config.toml
input = "log_mel"
encoder_layer_scale_init = 0.1
encoder_layers = 8
decoder_head_dim = 64
decoder_cross_attention_every = 1
adamw_lr_other_params = 0.0021
Rows from block 2 of the audio encoder of a small encoder-decoder audio transcriber, named by matrix and row number. Rows with one number belong to one neuron. Each number is 500 + 25 x the weight over its row's rms, rounded and kept within 0 to 999. All counts start at 0. Numbers have three digits each. After the name is the row's rms in percent of the matrix's.
After each neuron's rows are labels from the 100 clips, of 14976, where the neuron reaches its highest value: "strongest on" is what is common among them. Only what is clearly more common there than usual is listed. The data: short read English sentences (LibriTTS-R). In brackets: how many of the 100.
# fc1: MLP up (encoder.blocks.2.mlp.fc1.weight, 512x128), inputs 0-127
# fc2: MLP down (encoder.blocks.2.mlp.fc2.weight, 128x512, transposed), outputs 0-127

fc1.469 087:458464450514470558472466507480463527522495488509525493472488471490511500527511495505473462461498548452511493555505471481527478514474495492549524479530474460474484486530475469515529480465498519476508554448492502496506503500485533497496499519500488541473493479428519506481523464490532506505497522489510521510538482487518467509522508536509500497508510477507466532501475525519533512522516
fc2.469 093:512495565493511534515519479488489493524487493512488517502484502551501530448493532499451515522479468522459509469504518528496515497480494505488479541449478533494482520456466539485526521500506534520494496515528463503518521495507503504495486518512496531505474469514481558435480558463449529517491484521511490477539536512529518475505473506495504489471523526439503481519491506478509492480465
strongest on: voice: female (98)

fc1.85 107:499520522509486511528509485511507523479549497514529480494448528478513524512476520474479464478521487463489491510524530496504510491512465489516515496487502505491514515495523514505576498483450508457503502489542477521512537501489504458515527505498529492451482505466515488504498517528488442487484483492506458491494442525510444487568476482578520490533481513478523474488476521534471513508499
fc2.85 125:499496518484494498446504536492475482467504578503477538509573488460501458492457517477483501517548467505467470498484481526500484495494504485466475491489481483499528489487509490495518456485469511473541520518523495485497521462512496466468522493512510525494490555523495495503538509516514580500500485488503496490507524500521486484514510484510476457519507502546542523513512470475443518472481
strongest on: the word "you" (38); the word "me" (25)

fc1.423 097:490530529482482515520500512453521474481517485498513473475487523478523493545463584503512467494491544450530488485503485477434506490501492453481469471494462515484488527520511533505541503461505492479493488499495530537524483470509511468507496493510508485456510479463492528511473513507529492506519484472517522483485507568555491497487493489481511494520490485507499463539460527477482492544531
fc2.423 090:588519519478486495514549479510488499478499518438478486480488535495510458530493473493488509522559488499483480493497460471520487536494540517537505498495458488514477505468507483500513508471479524517502471557509499496523518490550450479503459503474528518520541501496496479467470497492458512466512529454518439496498489496490513514532462506513504470505518499519474494518479539494470494511503
strongest on: voice: female (89)

fc1.447 094:465491536505453484483512478476504512546524516464501504490476516517473553501509510484542470520477536470455462477534534508486468528505491487527507516479503470494454544449490522492527499491491435468488499521460491492509485544495484519493467514529516493510521549471489526474501518509506534520511493488481549461507545489558498474498485504500474496495538520522480515515511523488527491516542
fc2.447 124:521466521468475469505495492509476446468517513494510497507482491492492551515532499536497542483466480490491491470555469521491474471505539504549513497487477493491508469532514479520476499510533514494462553505504525500504532455485508492486500555467502489490582509535474498514502486496501474471487489507486452503515526481463525552527521511518469515509490519456484480496547456502488510476484
strongest on: voice: female (85)

fc1.81 097:484512491485505554551557505490501515516529476494470502518428496502517451476498462488473507481467506497478533487484511506490487530493514484453536486456531517489511517499512505527483476509499454486481478491457489510499522501536511491483473507498492438547456499512515477507457482455492492474502497498486488498500486485495513493490538549501518505514495536556485512501490538533480424501499
fc2.81 092:525492516543505529494468492508474495499480529498485498519539548512502440482535482491503464471489543506484496483519494497479510493508516521517497505487511483510562475544499500489518510535467530514523523531479508526527478477515466529499487459537513461495522506470453519475526533482501496501496458540473472495519511465476503477525549477518506493517505562508497469461449453485520512528457
strongest on: the word "of" (38)

fc1.237 100:516480526505502537547485492512485548503516491515500491528431513478517469492484519541531491534462504489512481513498492485538485524479520492471492511503511540516499498471549545492507479472472446542506461479512502528495506497529534488470507482509489476522507525479535517503494474522515483496466488516455452457541536461443498463472522511493513483501480493470514509433515485521510506524505
fc2.237 087:493516481557529493518466464514481463502495457500463537491521541518518495464482481513500471470517481476489490517518497469484536556522503530527520504521512497499560496558462505510482501476495503497488523474533515474486540507525510512510557463451492470507493488478432467506511497511537471481464498510508513512510479511506510483496525499481506474503476520508455521536560489500465492515474
strongest on: the word "of" (26)

fc1.178 102:566533468516510459499475528503506458518530487509502515537505467515451509515484545488492527489514494508492472495478542496486470589500506490475432504474508534528486491526515494483518506491474526494475479474518459523519503486502512510491516502452490490502522502516513483520463483526469546512468510467484526517491481494510475519534470491496500519449490491473495534553492502489450484500472
fc2.178 097:459484527504506524536517501486464500530510540535540532502467487485503504473502515540462496507492520508493494497507501463478504466461514532484482505470555451454521521506519538572554498475514537510476516550483496483493489524524563507473525506500509492450511474501475513459536478495500434485488494505515479449492495501510488501505476527492483500497486497496551504498475501494523500509476
strongest on: the word "he" (28)

fc1.21 096:479499500488499483483470489521486490536526458504487495502465493531507478457507484514456454482480499480549513494492535469494480482554494536515502494521489441567466483481474496491469541466478478514481496501516502516524477510499544534484510449499508479482490531530499497562514525506507471501513487520490472481491534483520536491488518486480528492508504485511509532543502478432499554514536
fc2.21 102:556518514498551451504514482499502478472478486525493521500514523468528545527476555472502446541479492512481515509484426501500524503506502493508491511452467507492488516503520534497482477507498491462498539539508490512494496524530503466546481492528493548549469504487499499472476508504538496507503498521485528536469474524484511512480478481484479505508513507473492449431503469504538487496529
strongest on: the word "he" (32)

fc1.52 110:504487493493493526536499496515543470559512501507479465509482525564479514488512464551534470435488472493531454479467533481494527493468507507476493508533513530475497558480532501501520484471495496513480504534514505503509512465501483545466512509475479507486532523493518514503498475512533526511492497503502514513528497486489567508434487541489510535496484481499482498488490487536473506521442
fc2.52 100:543478512508545482519469469513472541497528527506483528502517500471488479496477491482503536512532489454530516497508509479492538517512487516511470522505443492466460495539487500483515521487497499491488538513496518502462491520549510475480541500470541436508485508476501483525484510521542467508485478494504501471487505496485484532570464482489451474517520545486477497509513449524539475514543
strongest on: voice: male (98)

fc1.110 107:484520488473475493472528445473484506512511479479539518497504491443498493497486502504535464484481484525542532496500501492511510514531536530490488503515542465482481526461454504480508530473494518461486455485488495514524482515446456516499484527526519522486516552481508475538501535515533447467515499506503487483507523435515497485477540487511499483524493505487450536488556503517498494455514
fc2.110 094:540490498500469514499556498529478492490494487489493515456497521504442517482488507503529480490478542478461479463537509559486518528476507525549492543462492546472495517529507504488489482490468460498494536489494498536482499504526550480509499505500523512497514474488472501556516482527469486514511473477528444507503525508474460478494543483461498547452495508524514501505467525486524523471521
strongest on: voice: male (71)

fc1.47 095:469505487505510512490488507475533504468553508469501517485478488467473480440496514483478486530492516477492480513489533496526543489567482487527502506464484538517535500494521476478492485484468511510529504520477420482477496511449493528464456507495462498507517485523490488534535494526508517514490456526553531521479485521502510489500512487515502477500555498480457496490542473516448506494535
fc2.47 063:483522466497490517542466503480488512551506479455506476504485497443497502517459524464531486478504501481502458517525519497496552475519513513457491522495510495507508523520515530497506494462488517486532504426504511466487530510497530542463537444488494500503451520505544543498498514511497484551493500476495487498499493497515476503520474515475514518502504522556524538530459545484511451509483
strongest on: voice: male (88)

fc1.302 106:554517504515503487503475510504497486456551493524524502479556505500509519510518552470530497511498502480435469511482464529515500511483529516483480503490541467509490492527479513557512515477474496520474482472463487481496473486493503487503492495477494496466489486487536546464502441497555504503530499518508500469480519516496501551481518497529458531475477485520496542556463478464538516500514
fc2.302 101:529522528515529523477529477508520455455499545502468509495490544548492451452483467523463497517493469487521464506486514480503507514536447538464470462484462567503519507515478502513470493497487512532514480554538522525453499493463513524495533492466497496438516474524496504514520527512524501491493519485512472481490495491475482551486503485476521483504496530499497499511496493513546500491499
strongest on: voice: female (90)

fc1.254 090:500484496518479477531515499481492500492508529433486522489433495495490502465483509491465479498499538543480465513514519529529561491496538533522491492466544461516515518488498485468490508486512455507467511569493434485476483501505485500513493509528515523503482545481515506501489483489484547487479505511499513511483523503532489504527548521472505482492541500531517503480468547558482532503512
fc2.254 092:478522504454492473468516564517500492511500522535484518505482517509513479482497431501474519496477474471520486524503514505515469512506477494466469486512462536472474515515471503487494524477546495492510489454457481547487514512518470543493504469512492558440511484504518541472485515557493480508467536472458479486501451523472482487513485507492491514550488524481525513497470517510482525523491
strongest on: voice: male (75)

fc1.14 096:462470497506462513490475494470534490516525500491476446490562495516494478514495491510463483516491506470463484486515494502513504497467521551523518487495508491509525529525473499473462495509497517553521534487511460483536546451484521540527506531521492540495522538502491506502503493458520494533468487437452478493521490471484515480483472497532514510501461510515495484470470520503506522501578
fc2.14 100:511457566518480477496482506506549504531495509499526472496525467496528522494536528501548482541492504481504503506519476493449525466482483484474532485458499468454489532547469522524517497533521508508481486474438485478509479522534527459504457499507509541455502509507465487475490512496513463504487494500512501530562493523498493516518516551460494503506521491491489486552537493505478501503481
strongest on: the word "you" (45); the word "do" (28)

fc1.92 095:501505537549497510507503497484527507544496488489520472527479528480501510512502481475495551484457521490517495497424537451520453465513519455518517542517468483448500472525515535502472500492481506493529489491462538489501482492513539511439511521540478508518503516467484517469513472533515477497505488462511503479512514489517522534525511482477491507487498562516516474485521471445510522516514
fc2.92 093:492486526453512462487509523519468515460526469525490519483496487525488515534481540499516496489515499499552510506528525480492531511476512507498471503492491494476502469491525479510470524528460495564426514524506518482527528486525466503503474511477488445498536480512530504508535494510497522506496514547523447504510473513475511539481508523480473465528506456497498526525466558504499444474517
strongest on: voice: female (91)

fc1.140 103:518498461508478508492534494514506485508486497474504509503502543498464444481501509503480500462527512499459465492468536487484456541499487537488546477447487516474498500522450488506482464505507483538495460484513523496475495475568508469515456514466482537500505537490471509488530493485503531502526538500471460557528491515516453490526492501499490446498529540505522508503493488486542487524475
fc2.140 115:514474505511510475521494515506528556500554456529496517499495523484489481449545497491453515417527523494479556506535522453514485510491514483502534459501497472496512465506436492543499519505517520539530479496492510481495491544515473503505499502498522517483553492543526515510521472517505511487499524486511475504497529466485488509469510512506522498496481475470519469470484484481464517456477
strongest on: the word "of" (43)

fc1.439 104:470518523521483510510464532507483519491506489513484441475519498502474452537526476487484475468549534522518512522491512528436510527479477485496524473515496531521493536527517485496504477479548486498484480517525514479472471508471502487477465497501487544498460482519536460537494564511532478498511515483532550487508460489529501527508520502479523496535511508482454486462502487500555512479530
fc2.439 116:487479466497504529463521463485512483526434495504502526449516484504515489497497531514496547523475501537529518455504486516474472464509509501508466521479440494497482494518460499492529540472477566467498495477485509476502533522470498475520512501504529491521544468533497510485521469530499525427532484518480528520501540461510502503521481468501479512510508476486515525476513494520506534520548
strongest on: voice: female (99)

fc1.298 088:493501516487510497489515474531472502515493509503477474492492511500484528513523515524462504478598491476515454516554504522508493514483514505483487543453523502530505500455449537547464496501526481469484479487476462475517511504468498487458552539485485518503503521481522480507509531536501480500482480466496496484480488524495528477526527499490557523504517480480447504492515514445490539484483
fc2.298 073:460473534494508469483491489472501513464447527517488510485505552520474458515522490504476521535521516505469470484508496502512531457521500495503428492487544521472540503481511531497554495482472511493487519519469523492513520556481469536554493481506467508508472519450503494526517518492477513502516476461489475481485515488534507487459521492558511499491462460484481545525514508490519504499517
strongest on: the word "you" (44)

fc1.41 096:485471493542487472465554546488521541504503513477539476478470523499517498466512485492503502464500499495464472531553503476499478493513507487483540487465507518547523480547440521513476476468520462513512455473516500514466517495552501507499525534476506527532479509480500517479496491473484535512488456464498517495488492479526521528555499523465511509523471507473481471484467537471523485492510
fc2.41 101:499473503472481474489535518498508521534494520502546511461533506520449481495475515537516484483541490455473533492474535479528474531467553485477529513498524451495512573459500503560448494471521507520499472500458498527491488489489469473501471454493465512492526481530489493497499469515474501504495463530495492449542483522501507509499534512453495499487481512512512522485504512496476493522495
strongest on: the word "of" (29)

fc1.430 101:509497481489509504515463564503494503526486492487518450504510508465522483507500501500466505480459569530475507484527501508518528494452515504496540546481509492509468495452467527451532508456483525481482507468505469513504513499552525499507507460506494508544454546435463482460521449512500491495531504503479485490486509503505511504550494485524498481509550535490486494530515508495485490486489
fc2.430 114:462522519525484464495510514559500477540517475530488493533471507498498503504462454482514524505498444493523496498476488489534470540518504505507493474483496492473510507482493501450462539494444467487524500500472504513500524534478490497491491572508502513483491457545564493503516483488522512527528498496508532470518503540503484489515562489518511499509529510486474510494470435470470503518466
strongest on: voice: female (98)

fc1.354 106:511469507514525559505528462460495504523497490489511475496498479549525564557473484491489489516510507514527473505528477505501521527508466478538514488484474465502457492480534495475474478496505478487523533472485470493499473512456506542494477507538477528492525515465481473489466483454521536476509546509477509505525493457530515489460520545506510517530463545514470509500503488456525521512518
fc2.354 105:490547521493497471496503525523528497511467502494547489532477476513498487500530527474495477544488478532493556523480496490480537512467492526548536487484501472499508503468546488460492502488507492537550486556527484490511454499474497496481505540470494510500499497506482527518483512508502461520466507547519467492506529519497464531450522532479458459468510459493519491526482492522510499434512
strongest on: the word "you" (37)

fc1.416 094:488533542490520472500477516449501519498534527521480515455451454480491521497479506495508507500484465496480507489492502512489458498506497505520495511496484535471525508540479546536532471478502547455515455496493502515483454505470492504533539531541516552535547510526460497506480505526509535514505473496508541495483500548485481511490487508482524549490434480506481478470506468522507518488491
fc2.416 095:465463500508555530491518542555507502516517521480508462501551544539530474443544530489524507474535501495463511533495479501490535497470499519471470496481482539519519480525496498487497529512511498480519535519523479471548505495506497461489449492490519482498516512484507518483505466457483484509510479507480492542482495466554525462536474500482483457524503494505463462494473474481514520493506
strongest on: voice: male (71); the word "to" (35)