Weights of a small encoder-decoder audio transcriber.
Model: 11.4M parameters, encoder norm layernorm, encoder activation gelu, encoder layers 8, encoder width 128, decoder width 256, decoder layers 10, decoder norm rmsnorm, decoder activation gelu.
Training: normuon at rate 0.0034, batches of 64.
Data: trained on short read English sentences (LibriTTS-R), 18.7 epochs.
Rows from block 3 of the text decoder, named by matrix and row number. Rows with one number belong to one neuron. Each number is 128 + 32 x the weight over its row's rms, rounded and kept within 0 to 255. All counts start at 0. Numbers have three digits each. After the name is the row's rms in percent of the matrix's.
# fc1: MLP up (decoder.blocks.3.mlp.fc1.weight, 1024x256), inputs 216-239
# fc2: MLP down (decoder.blocks.3.mlp.fc2.weight, 256x1024, transposed), outputs 216-239
fc1.76 095:136160216173138093104106133112135173152141151105097133178179101161130105
fc1.77 104:173098162079142140079120076066099097113126132130106155117104086150123169
fc1.78 100:142104163087103130155144139128110175086117108105141158154153090087102143
fc1.79 094:140124123090177149090180120147131139136101048172144115122175121124109100
fc1.80 094:076130089131160108154148191099149076147170097074130134126099185103115114
fc1.81 107:125156096118076126106097114147113164182121154106167099106059142106120133
fc1.82 094:133115097104128159097103116183136104151135151109159067127088133101158096
fc1.83 097:123084184125167121145091148133115126165062098137164177145159140110161078
fc1.84 103:157143138168130084109113135177128146089113131142147134127141091147103105
fc1.85 107:203135112104145195082189170151157143113166095160084156178159146199141118
fc1.86 102:107134142140127119122119148074113104115125096163055175073090154098163127
fc1.87 088:156111162162079115160117127082171115108126118163108132084133097073104131
fc1.88 098:122130180101116036110151130181170148114112176114094101077168079141134124
fc1.89 097:102199152132182134124141163111113103118128152147154121093126139080124106
fc1.90 094:104136098123123141096139108169177106076128154126135166146102107202110131
fc1.91 104:112139220159103124141104138125072064120152182165153094178175150127091092
fc1.92 104:148125162110137115127126126095119174200150073108107159076107153062096142
fc1.93 104:099140175108126118089149115159086091183119144125135192128056169135121179
fc1.94 099:119124092136142014117115151119192131128164143122150109026109077128112167
fc1.95 098:065158196106130142144169115118168104200126134102144166126128096121174098
fc1.96 104:127122187152138094132085073104101076121118051160137102089133110180172112
fc1.97 115:109109105148178077133134170116093155135131106075125187189137173137084143
fc1.98 108:134165108144109082142120209172173072138175126125080167135116145154088211
fc1.99 097:110126146080140135156181154118122187116184106086147025160113156152132148
fc1.100 111:143137115154071118128191136131147144108102170154150173126114085123118090
fc1.101 104:130101140153196162089127094157139118121179162133112147189123151130089187
fc1.102 108:162116142133075061147130155080080145142092164063125129142147109191133156
fc1.103 097:092132110120125106151142121096121156128128165128134123105140134138161107
fc1.104 100:107148074106118146092125145132092136123104096111039135153130168127202085
fc1.105 095:119142085069099124097120143126137075148184125081181165119069125138181085
fc1.106 106:124088116128128174111176159150163099139117125103145143142136157140110169
fc1.107 106:119111165103104127130067161095143141130193126162096163121108148099111159
fc1.108 091:171112112184146169180120222045159160174101080148104110097134113106100091
fc1.109 104:125114159089144152122076160148094061143058121097082135164172133100152147
fc1.110 094:140149117162166139124137098101119155155139106072115191103122104044110136
fc1.111 098:094173127132104141163113137147097118163126128175162160172042123132103161
fc1.112 097:116102078148208065087106086104115163116104129081184154160094159148167115
fc1.113 103:097162112199129097123127153140141135158135108159127096201126123099140131
fc1.114 100:136140116115108107154088094172199140086102130099201167106091163146116159
fc1.115 099:137134159075138173126112180085093129124144080124150163158126136159091075
fc1.116 096:134118121105130123143117169069164203092116117143109144148109105124050154
fc1.117 108:063147137132167090149097154095164057099125169148100111144100129082101128
fc1.118 105:108183156115097167159106140144183157059130096140140107174134118097135201
fc1.119 093:116114133192112115150086082172166148192142150093139148094135126181184149
fc1.120 094:083104108176119174064128103113106085143151171128100136123170146124108151
fc1.121 104:075159159104154125171132126117105124143135183078137147114166126156177181
fc1.122 094:080146191137157126175125098104135143117095144063120068145138143127117126
fc1.123 098:127159119080114148107128169085106149164190081128115151123173128113110139
fc1.124 097:085137064102154139128116104154164105121113116105166106142070104082146113
fc1.125 098:166107108156154179133127112114106116122123077117094121168076154134122115
fc1.126 102:072115134090111158129174130096203107111099179140164128171057114171132161
fc1.127 103:158133139148123082151106118205118183136126134111079091087160159137114113
fc1.128 097:121114093064105107094092220115139135105168114059131112173103139143115131
fc1.129 093:144105092104158151171213118095099148103086074101125125116169083141142120
fc1.130 093:127174112153169158179166101164133106167101221105092070125145114139117108
fc1.131 102:098120162154143133171171191121097076120063122185131090122129179138095121
fc1.132 104:139124183172140144110063109071149156157133187136177073171083152093085102
fc1.133 101:157092143126041104083145178119130115118153127133143122108120092135106108
fc1.134 107:120090131111087131104141158199084154087128105127129096113138117149107143
fc1.135 111:118085118097127121086083092090108127136101148070141141158145132170135164
fc1.136 105:081205101113126200110146160122097058122138157147098105180161128134101152
fc1.137 106:131081098081107092156204209122109102119133077108146109117132091131156115
fc1.138 101:149156071116164140149176102119146140159153120145155075127066140112116115
fc1.139 098:103171163171095084075161144114116088147121128070177098134106079121149142
fc1.140 093:158081114111083132145163104132067129135136194069164096148111162155117096
fc1.141 103:118149144115177123100091152118098133133158190142149085062167099148132175
fc1.142 095:148103196160147174149129077098134128119133187104132122070137115136078117
fc1.143 106:134121170152108134121102156128137126107170094082100180132123122122119116
fc1.144 097:078166135105125126127171128097126169170115143202101089117153078131173111
fc1.145 102:128158159122134107135105144121116129140094142161125117183217132164139130
fc1.146 103:110150176167138142111114106170170154157048141119139125107127136130115125
fc1.147 097:133096133132159149132111096108121130113102093096139131077099137166146139
fc1.148 102:123167113156167127078112172095121178123126111108136114137124121072184091
fc1.149 099:137157096102167170110166109098107163084144116098184204120099134098156065
fc1.150 091:117120199192130109123122186094117198116172161084070148092072105143113087
fc1.151 103:120112107096106138150123074159079079194128106109135091152116153165178139
fc1.152 094:181125079096188124091142166127103117058103156121138131173165094131123145
fc1.153 103:136119122163109167096061101074120158125148057119105113128118108160069150
fc1.154 102:095121138094082084108118113087127140142153154129190124088089208127100111
fc1.155 098:154184120144108133144108096167098157158129083146078144136084144093109143
fc1.156 093:132186115135094130107174134145117099104113141102126141142113135173105146
fc1.157 115:074148134082157148164155201113136126180094145091040150118126160197186158
fc1.158 095:181143110171157152130112148100132096098120095101106148037114124110105167
fc1.159 100:177098153194103083092119139083107146082129096185150072105111184118139088
fc1.160 091:123157153133172141155147140158157159113127097093133147143090127091120125
fc1.161 106:081131106129177060118161134151163146159109086172159084044111112141083066
fc1.162 110:129105112153177115120132096109140149163043154143086107132133122195124150
fc1.163 093:113178158099076126115134174148096090084135127158095107148138170144133128
fc1.164 100:100073202095107132121134083141167124130113097200131110155142122136131109
fc1.165 095:164145067103150129153142137119159117148079076089127088157151138057068062
fc1.166 094:155100170136151120153095090165098139106148173124090147098088111178116122
fc1.167 102:140135059153128141130076171103121120084108096098187167141151125130192155
fc1.168 101:136088095131106108141110104173157113138175162120088159142235123098128112
fc1.169 108:183132164028117157150136129135107152121097113107055210127086086056110088
fc1.170 101:113136158093136128099107092123086136096179144105115127105127170070105153
fc1.171 098:116165142140146095117125110134143122135140163102116120116075107110105127
fc1.172 105:167145115148085135177159134141153160173076146134170200162141141107127083
fc1.173 100:188182141153128150132094146101101097151116114085138113143125092156117142
fc1.174 121:069139080129152105114117078128148124201112059165104122166114125125153172
fc2.76 082:097150170193132078096127143085163154115151122131101106168142155172082107
fc2.77 101:144145116164185131136165146115124108177115140190071128132130088099085114
fc2.78 104:118116107075135114157109168171087143149139079140182131206109164118147201
fc2.79 081:126163062101172114102164136130116163112124129116118118133126136128098124
fc2.80 100:102128130079103137129113112131103110051124134136140149081132136144096129
fc2.81 106:141142113117129128117102155137089182183158130100173153076115032135151126
fc2.82 090:093136056074063176149129137128173158181081148155121155112041119132087178
fc2.83 099:147102080139125108046128100134102100096172134105148111106102158071109136
fc2.84 108:143204104151113150113130115113073188138129148159139143090121085109132047
fc2.85 107:153105092110173131150130108155127139096182085123091123176174068115084181
fc2.86 116:127163206129114101100061155122166090102075086163110138128116131105146085
fc2.87 080:133130078162103188152132113132192174144141079129134096074147147103155177
fc2.88 109:126078157129113114109130110079203126091082086115145090108105169171161114
fc2.89 084:086210181147087151148097098072082192161156149092086136131108090127159149
fc2.90 099:123210118170094088142103131173079144135109176065113105157059144084226130
fc2.91 100:117145185219180156157157137155113042145122117136118170146094169151100092
fc2.92 091:045143212148106088153131104116104147128090117138107119112145168188179150
fc2.93 089:074124152108118139099155162081119078168142156164117143115077179095150133
fc2.94 097:176134110125133055104172135111107134132086164130147148172164102109137199
fc2.95 092:048139079111111102126150133128099136171132087124141122093168110150146113
fc2.96 049:137143117161116131202076132135093070122111109190129087166182150118151083
fc2.97 119:114122071110209132137056169132114147108117108070182166150157151137094183
fc2.98 110:117192118111099094149144154104172127167150147067082125105093117114053144
fc2.99 064:131101102137089163110173155162114150163148064081145094169132160122135157
fc2.100 131:174135126129038110094170180140115188093141152107178118127140099135068135
fc2.101 116:106133079101184161126129079122121092115174081197079122198133144128118198
fc2.102 112:132182164135051122098100121116103100118114154133110150118144104146159137
fc2.103 108:132111124148098112160097062127176130121128149130121148072118099136212106
fc2.104 100:047097142103151211124112188142034165175144206185162112156116139091182127
fc2.105 093:142151141123148079130151191121102162132116114153131153139127105116116122
fc2.106 112:115173143148088175128165141124127151093134166175086130171108131094133138
fc2.107 115:104200105119064115087123106164185151140100118114183173102106125116127070
fc2.108 114:168217164113108110122097107134110141146096167098138127110108125158151206
fc2.109 109:162160149109094167154113142147113107112102146172127127190134144132143082
fc2.110 101:140069126125141181154104097134097140121183128144177203161088102126113097
fc2.111 094:129149064126108062173191182109133170067098105092121119101046106123107120
fc2.112 131:152167128205170087035155112115152092127109149126161153121124172095145147
fc2.113 106:124144160122122134087206106086136202135152129119103126079124050114113123
fc2.114 106:134060142124109155099080090124189161084136164098159124103132185081138158
fc2.115 116:118140118131138185150127156163129135128138141188167136114089119123146085
fc2.116 085:112120100071103120144109134068152054180148097135145129107169183132145118
fc2.117 101:129136169088158113157164143100115057099130137136078072154141129147100066
fc2.118 088:159151125104133119121186171171178085102119090179114178057152126122132166
fc2.119 079:155106133142135027096128126095194108180185147170117103117108137125210137
fc2.120 082:057059093122076128080088092165125077148195123168109103036129108072123143
fc2.121 110:128178146140174096143121143156085083130089087137118101111162102135119124
fc2.122 096:141108092111183111107091132169146124123132143110152128100084096119110113
fc2.123 079:110164115112161167149116131167152154100140151143119161113179143110147145
fc2.124 078:143140166119138128177154134112043161141056108115127106133115087138084083
fc2.125 121:199157067176150159172150113143137058166124143143090125102103120174121111
fc2.126 089:142106157128104191091176133103145107108108142123126144189136161128112148
fc2.127 110:143080117074098154098109140102092110138124127095150152127109112150155156
fc2.128 100:162132130052169129121058115103127175097108127145082105143112191102110159
fc2.129 084:134167125207160113082163185112132093142133064156166124139146087148137118
fc2.130 082:073136091190097137179180132165159077141097146043137063110202151109155088
fc2.131 100:098079080124141158169164178088139158134119154128157081097078159093122111
fc2.132 100:171093089131195053133133135126195140093167141106080128116126118138130157
fc2.133 096:149148145104110135128116124103091118081089172171154114168133130095141152
fc2.134 112:085119152126068084107145124108074172145152059204108165071114090113114193
fc2.135 105:090084079197111109091166091121163157171158127110133124142196089153168143
fc2.136 098:095160077071150163094171117085132104131148136151093152135108145080117127
fc2.137 097:118091154090148123122174155176165106152134131047124126125176104151120159
fc2.138 068:104132103129152090083160097111110102142103110160164131130154149126107124
fc2.139 087:083130129130161132058163111071126158149112085080102136118156187154070099
fc2.140 086:129099114133156132181134112116139139208119100046067083177147092143141102
fc2.141 110:074095115110155165057134147167129127054117137140105124089093126141152133
fc2.142 106:148097119111152169137134163138118154135069081163102125099168105136136103
fc2.143 106:177126122144134133112118130123125161157143123063179191130085189146121093
fc2.144 101:105119101164104072117184102131081140173130133129190137174139109061189103
fc2.145 104:114081131138134163137097141115179182196141109092154128194116181111136125
fc2.146 111:114186100177159140148081132178156157085126175150145140160128162139103117
fc2.147 100:163123169069135163122150111140078146191086156115144148128079114152157111
fc2.148 076:128158118189159176125151176181092161155132104112142093096114120118192130
fc2.149 098:153152130133130108110113126162087131139141141153201149120145148172078109
fc2.150 087:127095167106076176097115093084118137085145109089167079146147157101130125
fc2.151 108:067122163148170113092161140150133115144082102155091114104150149114147162
fc2.152 086:142109079131141115162163119133114069151084104095178110148122154183078110
fc2.153 116:133158094081103135111158136098155094113078154109160105166153140149136168
fc2.154 104:138150116082149164125110080166111118085074191156158065105114169072172106
fc2.155 118:115128060128202087105114100077162146105175130141111161110109157173103116
fc2.156 090:124190147129118022116128191115112129153094139125073149120118108130151178
fc2.157 113:124129078136141113130170104105078125199051149071103157093139157170129113
fc2.158 077:171110106136185152139126084094120099131100110120167129056129085155148153
fc2.159 090:183150158098118102144111125131132182143159117167102112161026146162058111
fc2.160 111:119118142070054143135124129100152072080111126171090168134099052143079148
fc2.161 097:135139081074135117141125170150181132193099183158147125186115149096087133
fc2.162 097:074057075159088130152136154135092161135161110136094115107102138171108184
fc2.163 120:173035134060160142148175085140096044134164094117149171167140146166152166
fc2.164 070:126091127116053129138104114153137100086085097112170198163146151085103154
fc2.165 025:150087065106119132148139085124179152145125098129109069167134186086090134
fc2.166 103:143147140163122107153112129134092162078152136099126105141155107128052144
fc2.167 110:066099082093130128103163159133141130135111158125113127095110170138158144
fc2.168 099:122126084147126081152116121194118157117059161112176107107084146108139130
fc2.169 127:171127113059077093111107185151094056139129118121137155095152166134111090
fc2.170 099:150103179115158102162133065121104139083098115142146120171106121093149102
fc2.171 101:120207075125092114131141054149119112103145173115140161084071145115135164
fc2.172 088:091151131126117184059134143146110134132123149111107151103102176147123154
fc2.173 107:144162158116160136119125121103116128130135161114124067145156144072091154
fc2.174 146:110101125145147097117061095121154172113113128148127147125105091154116175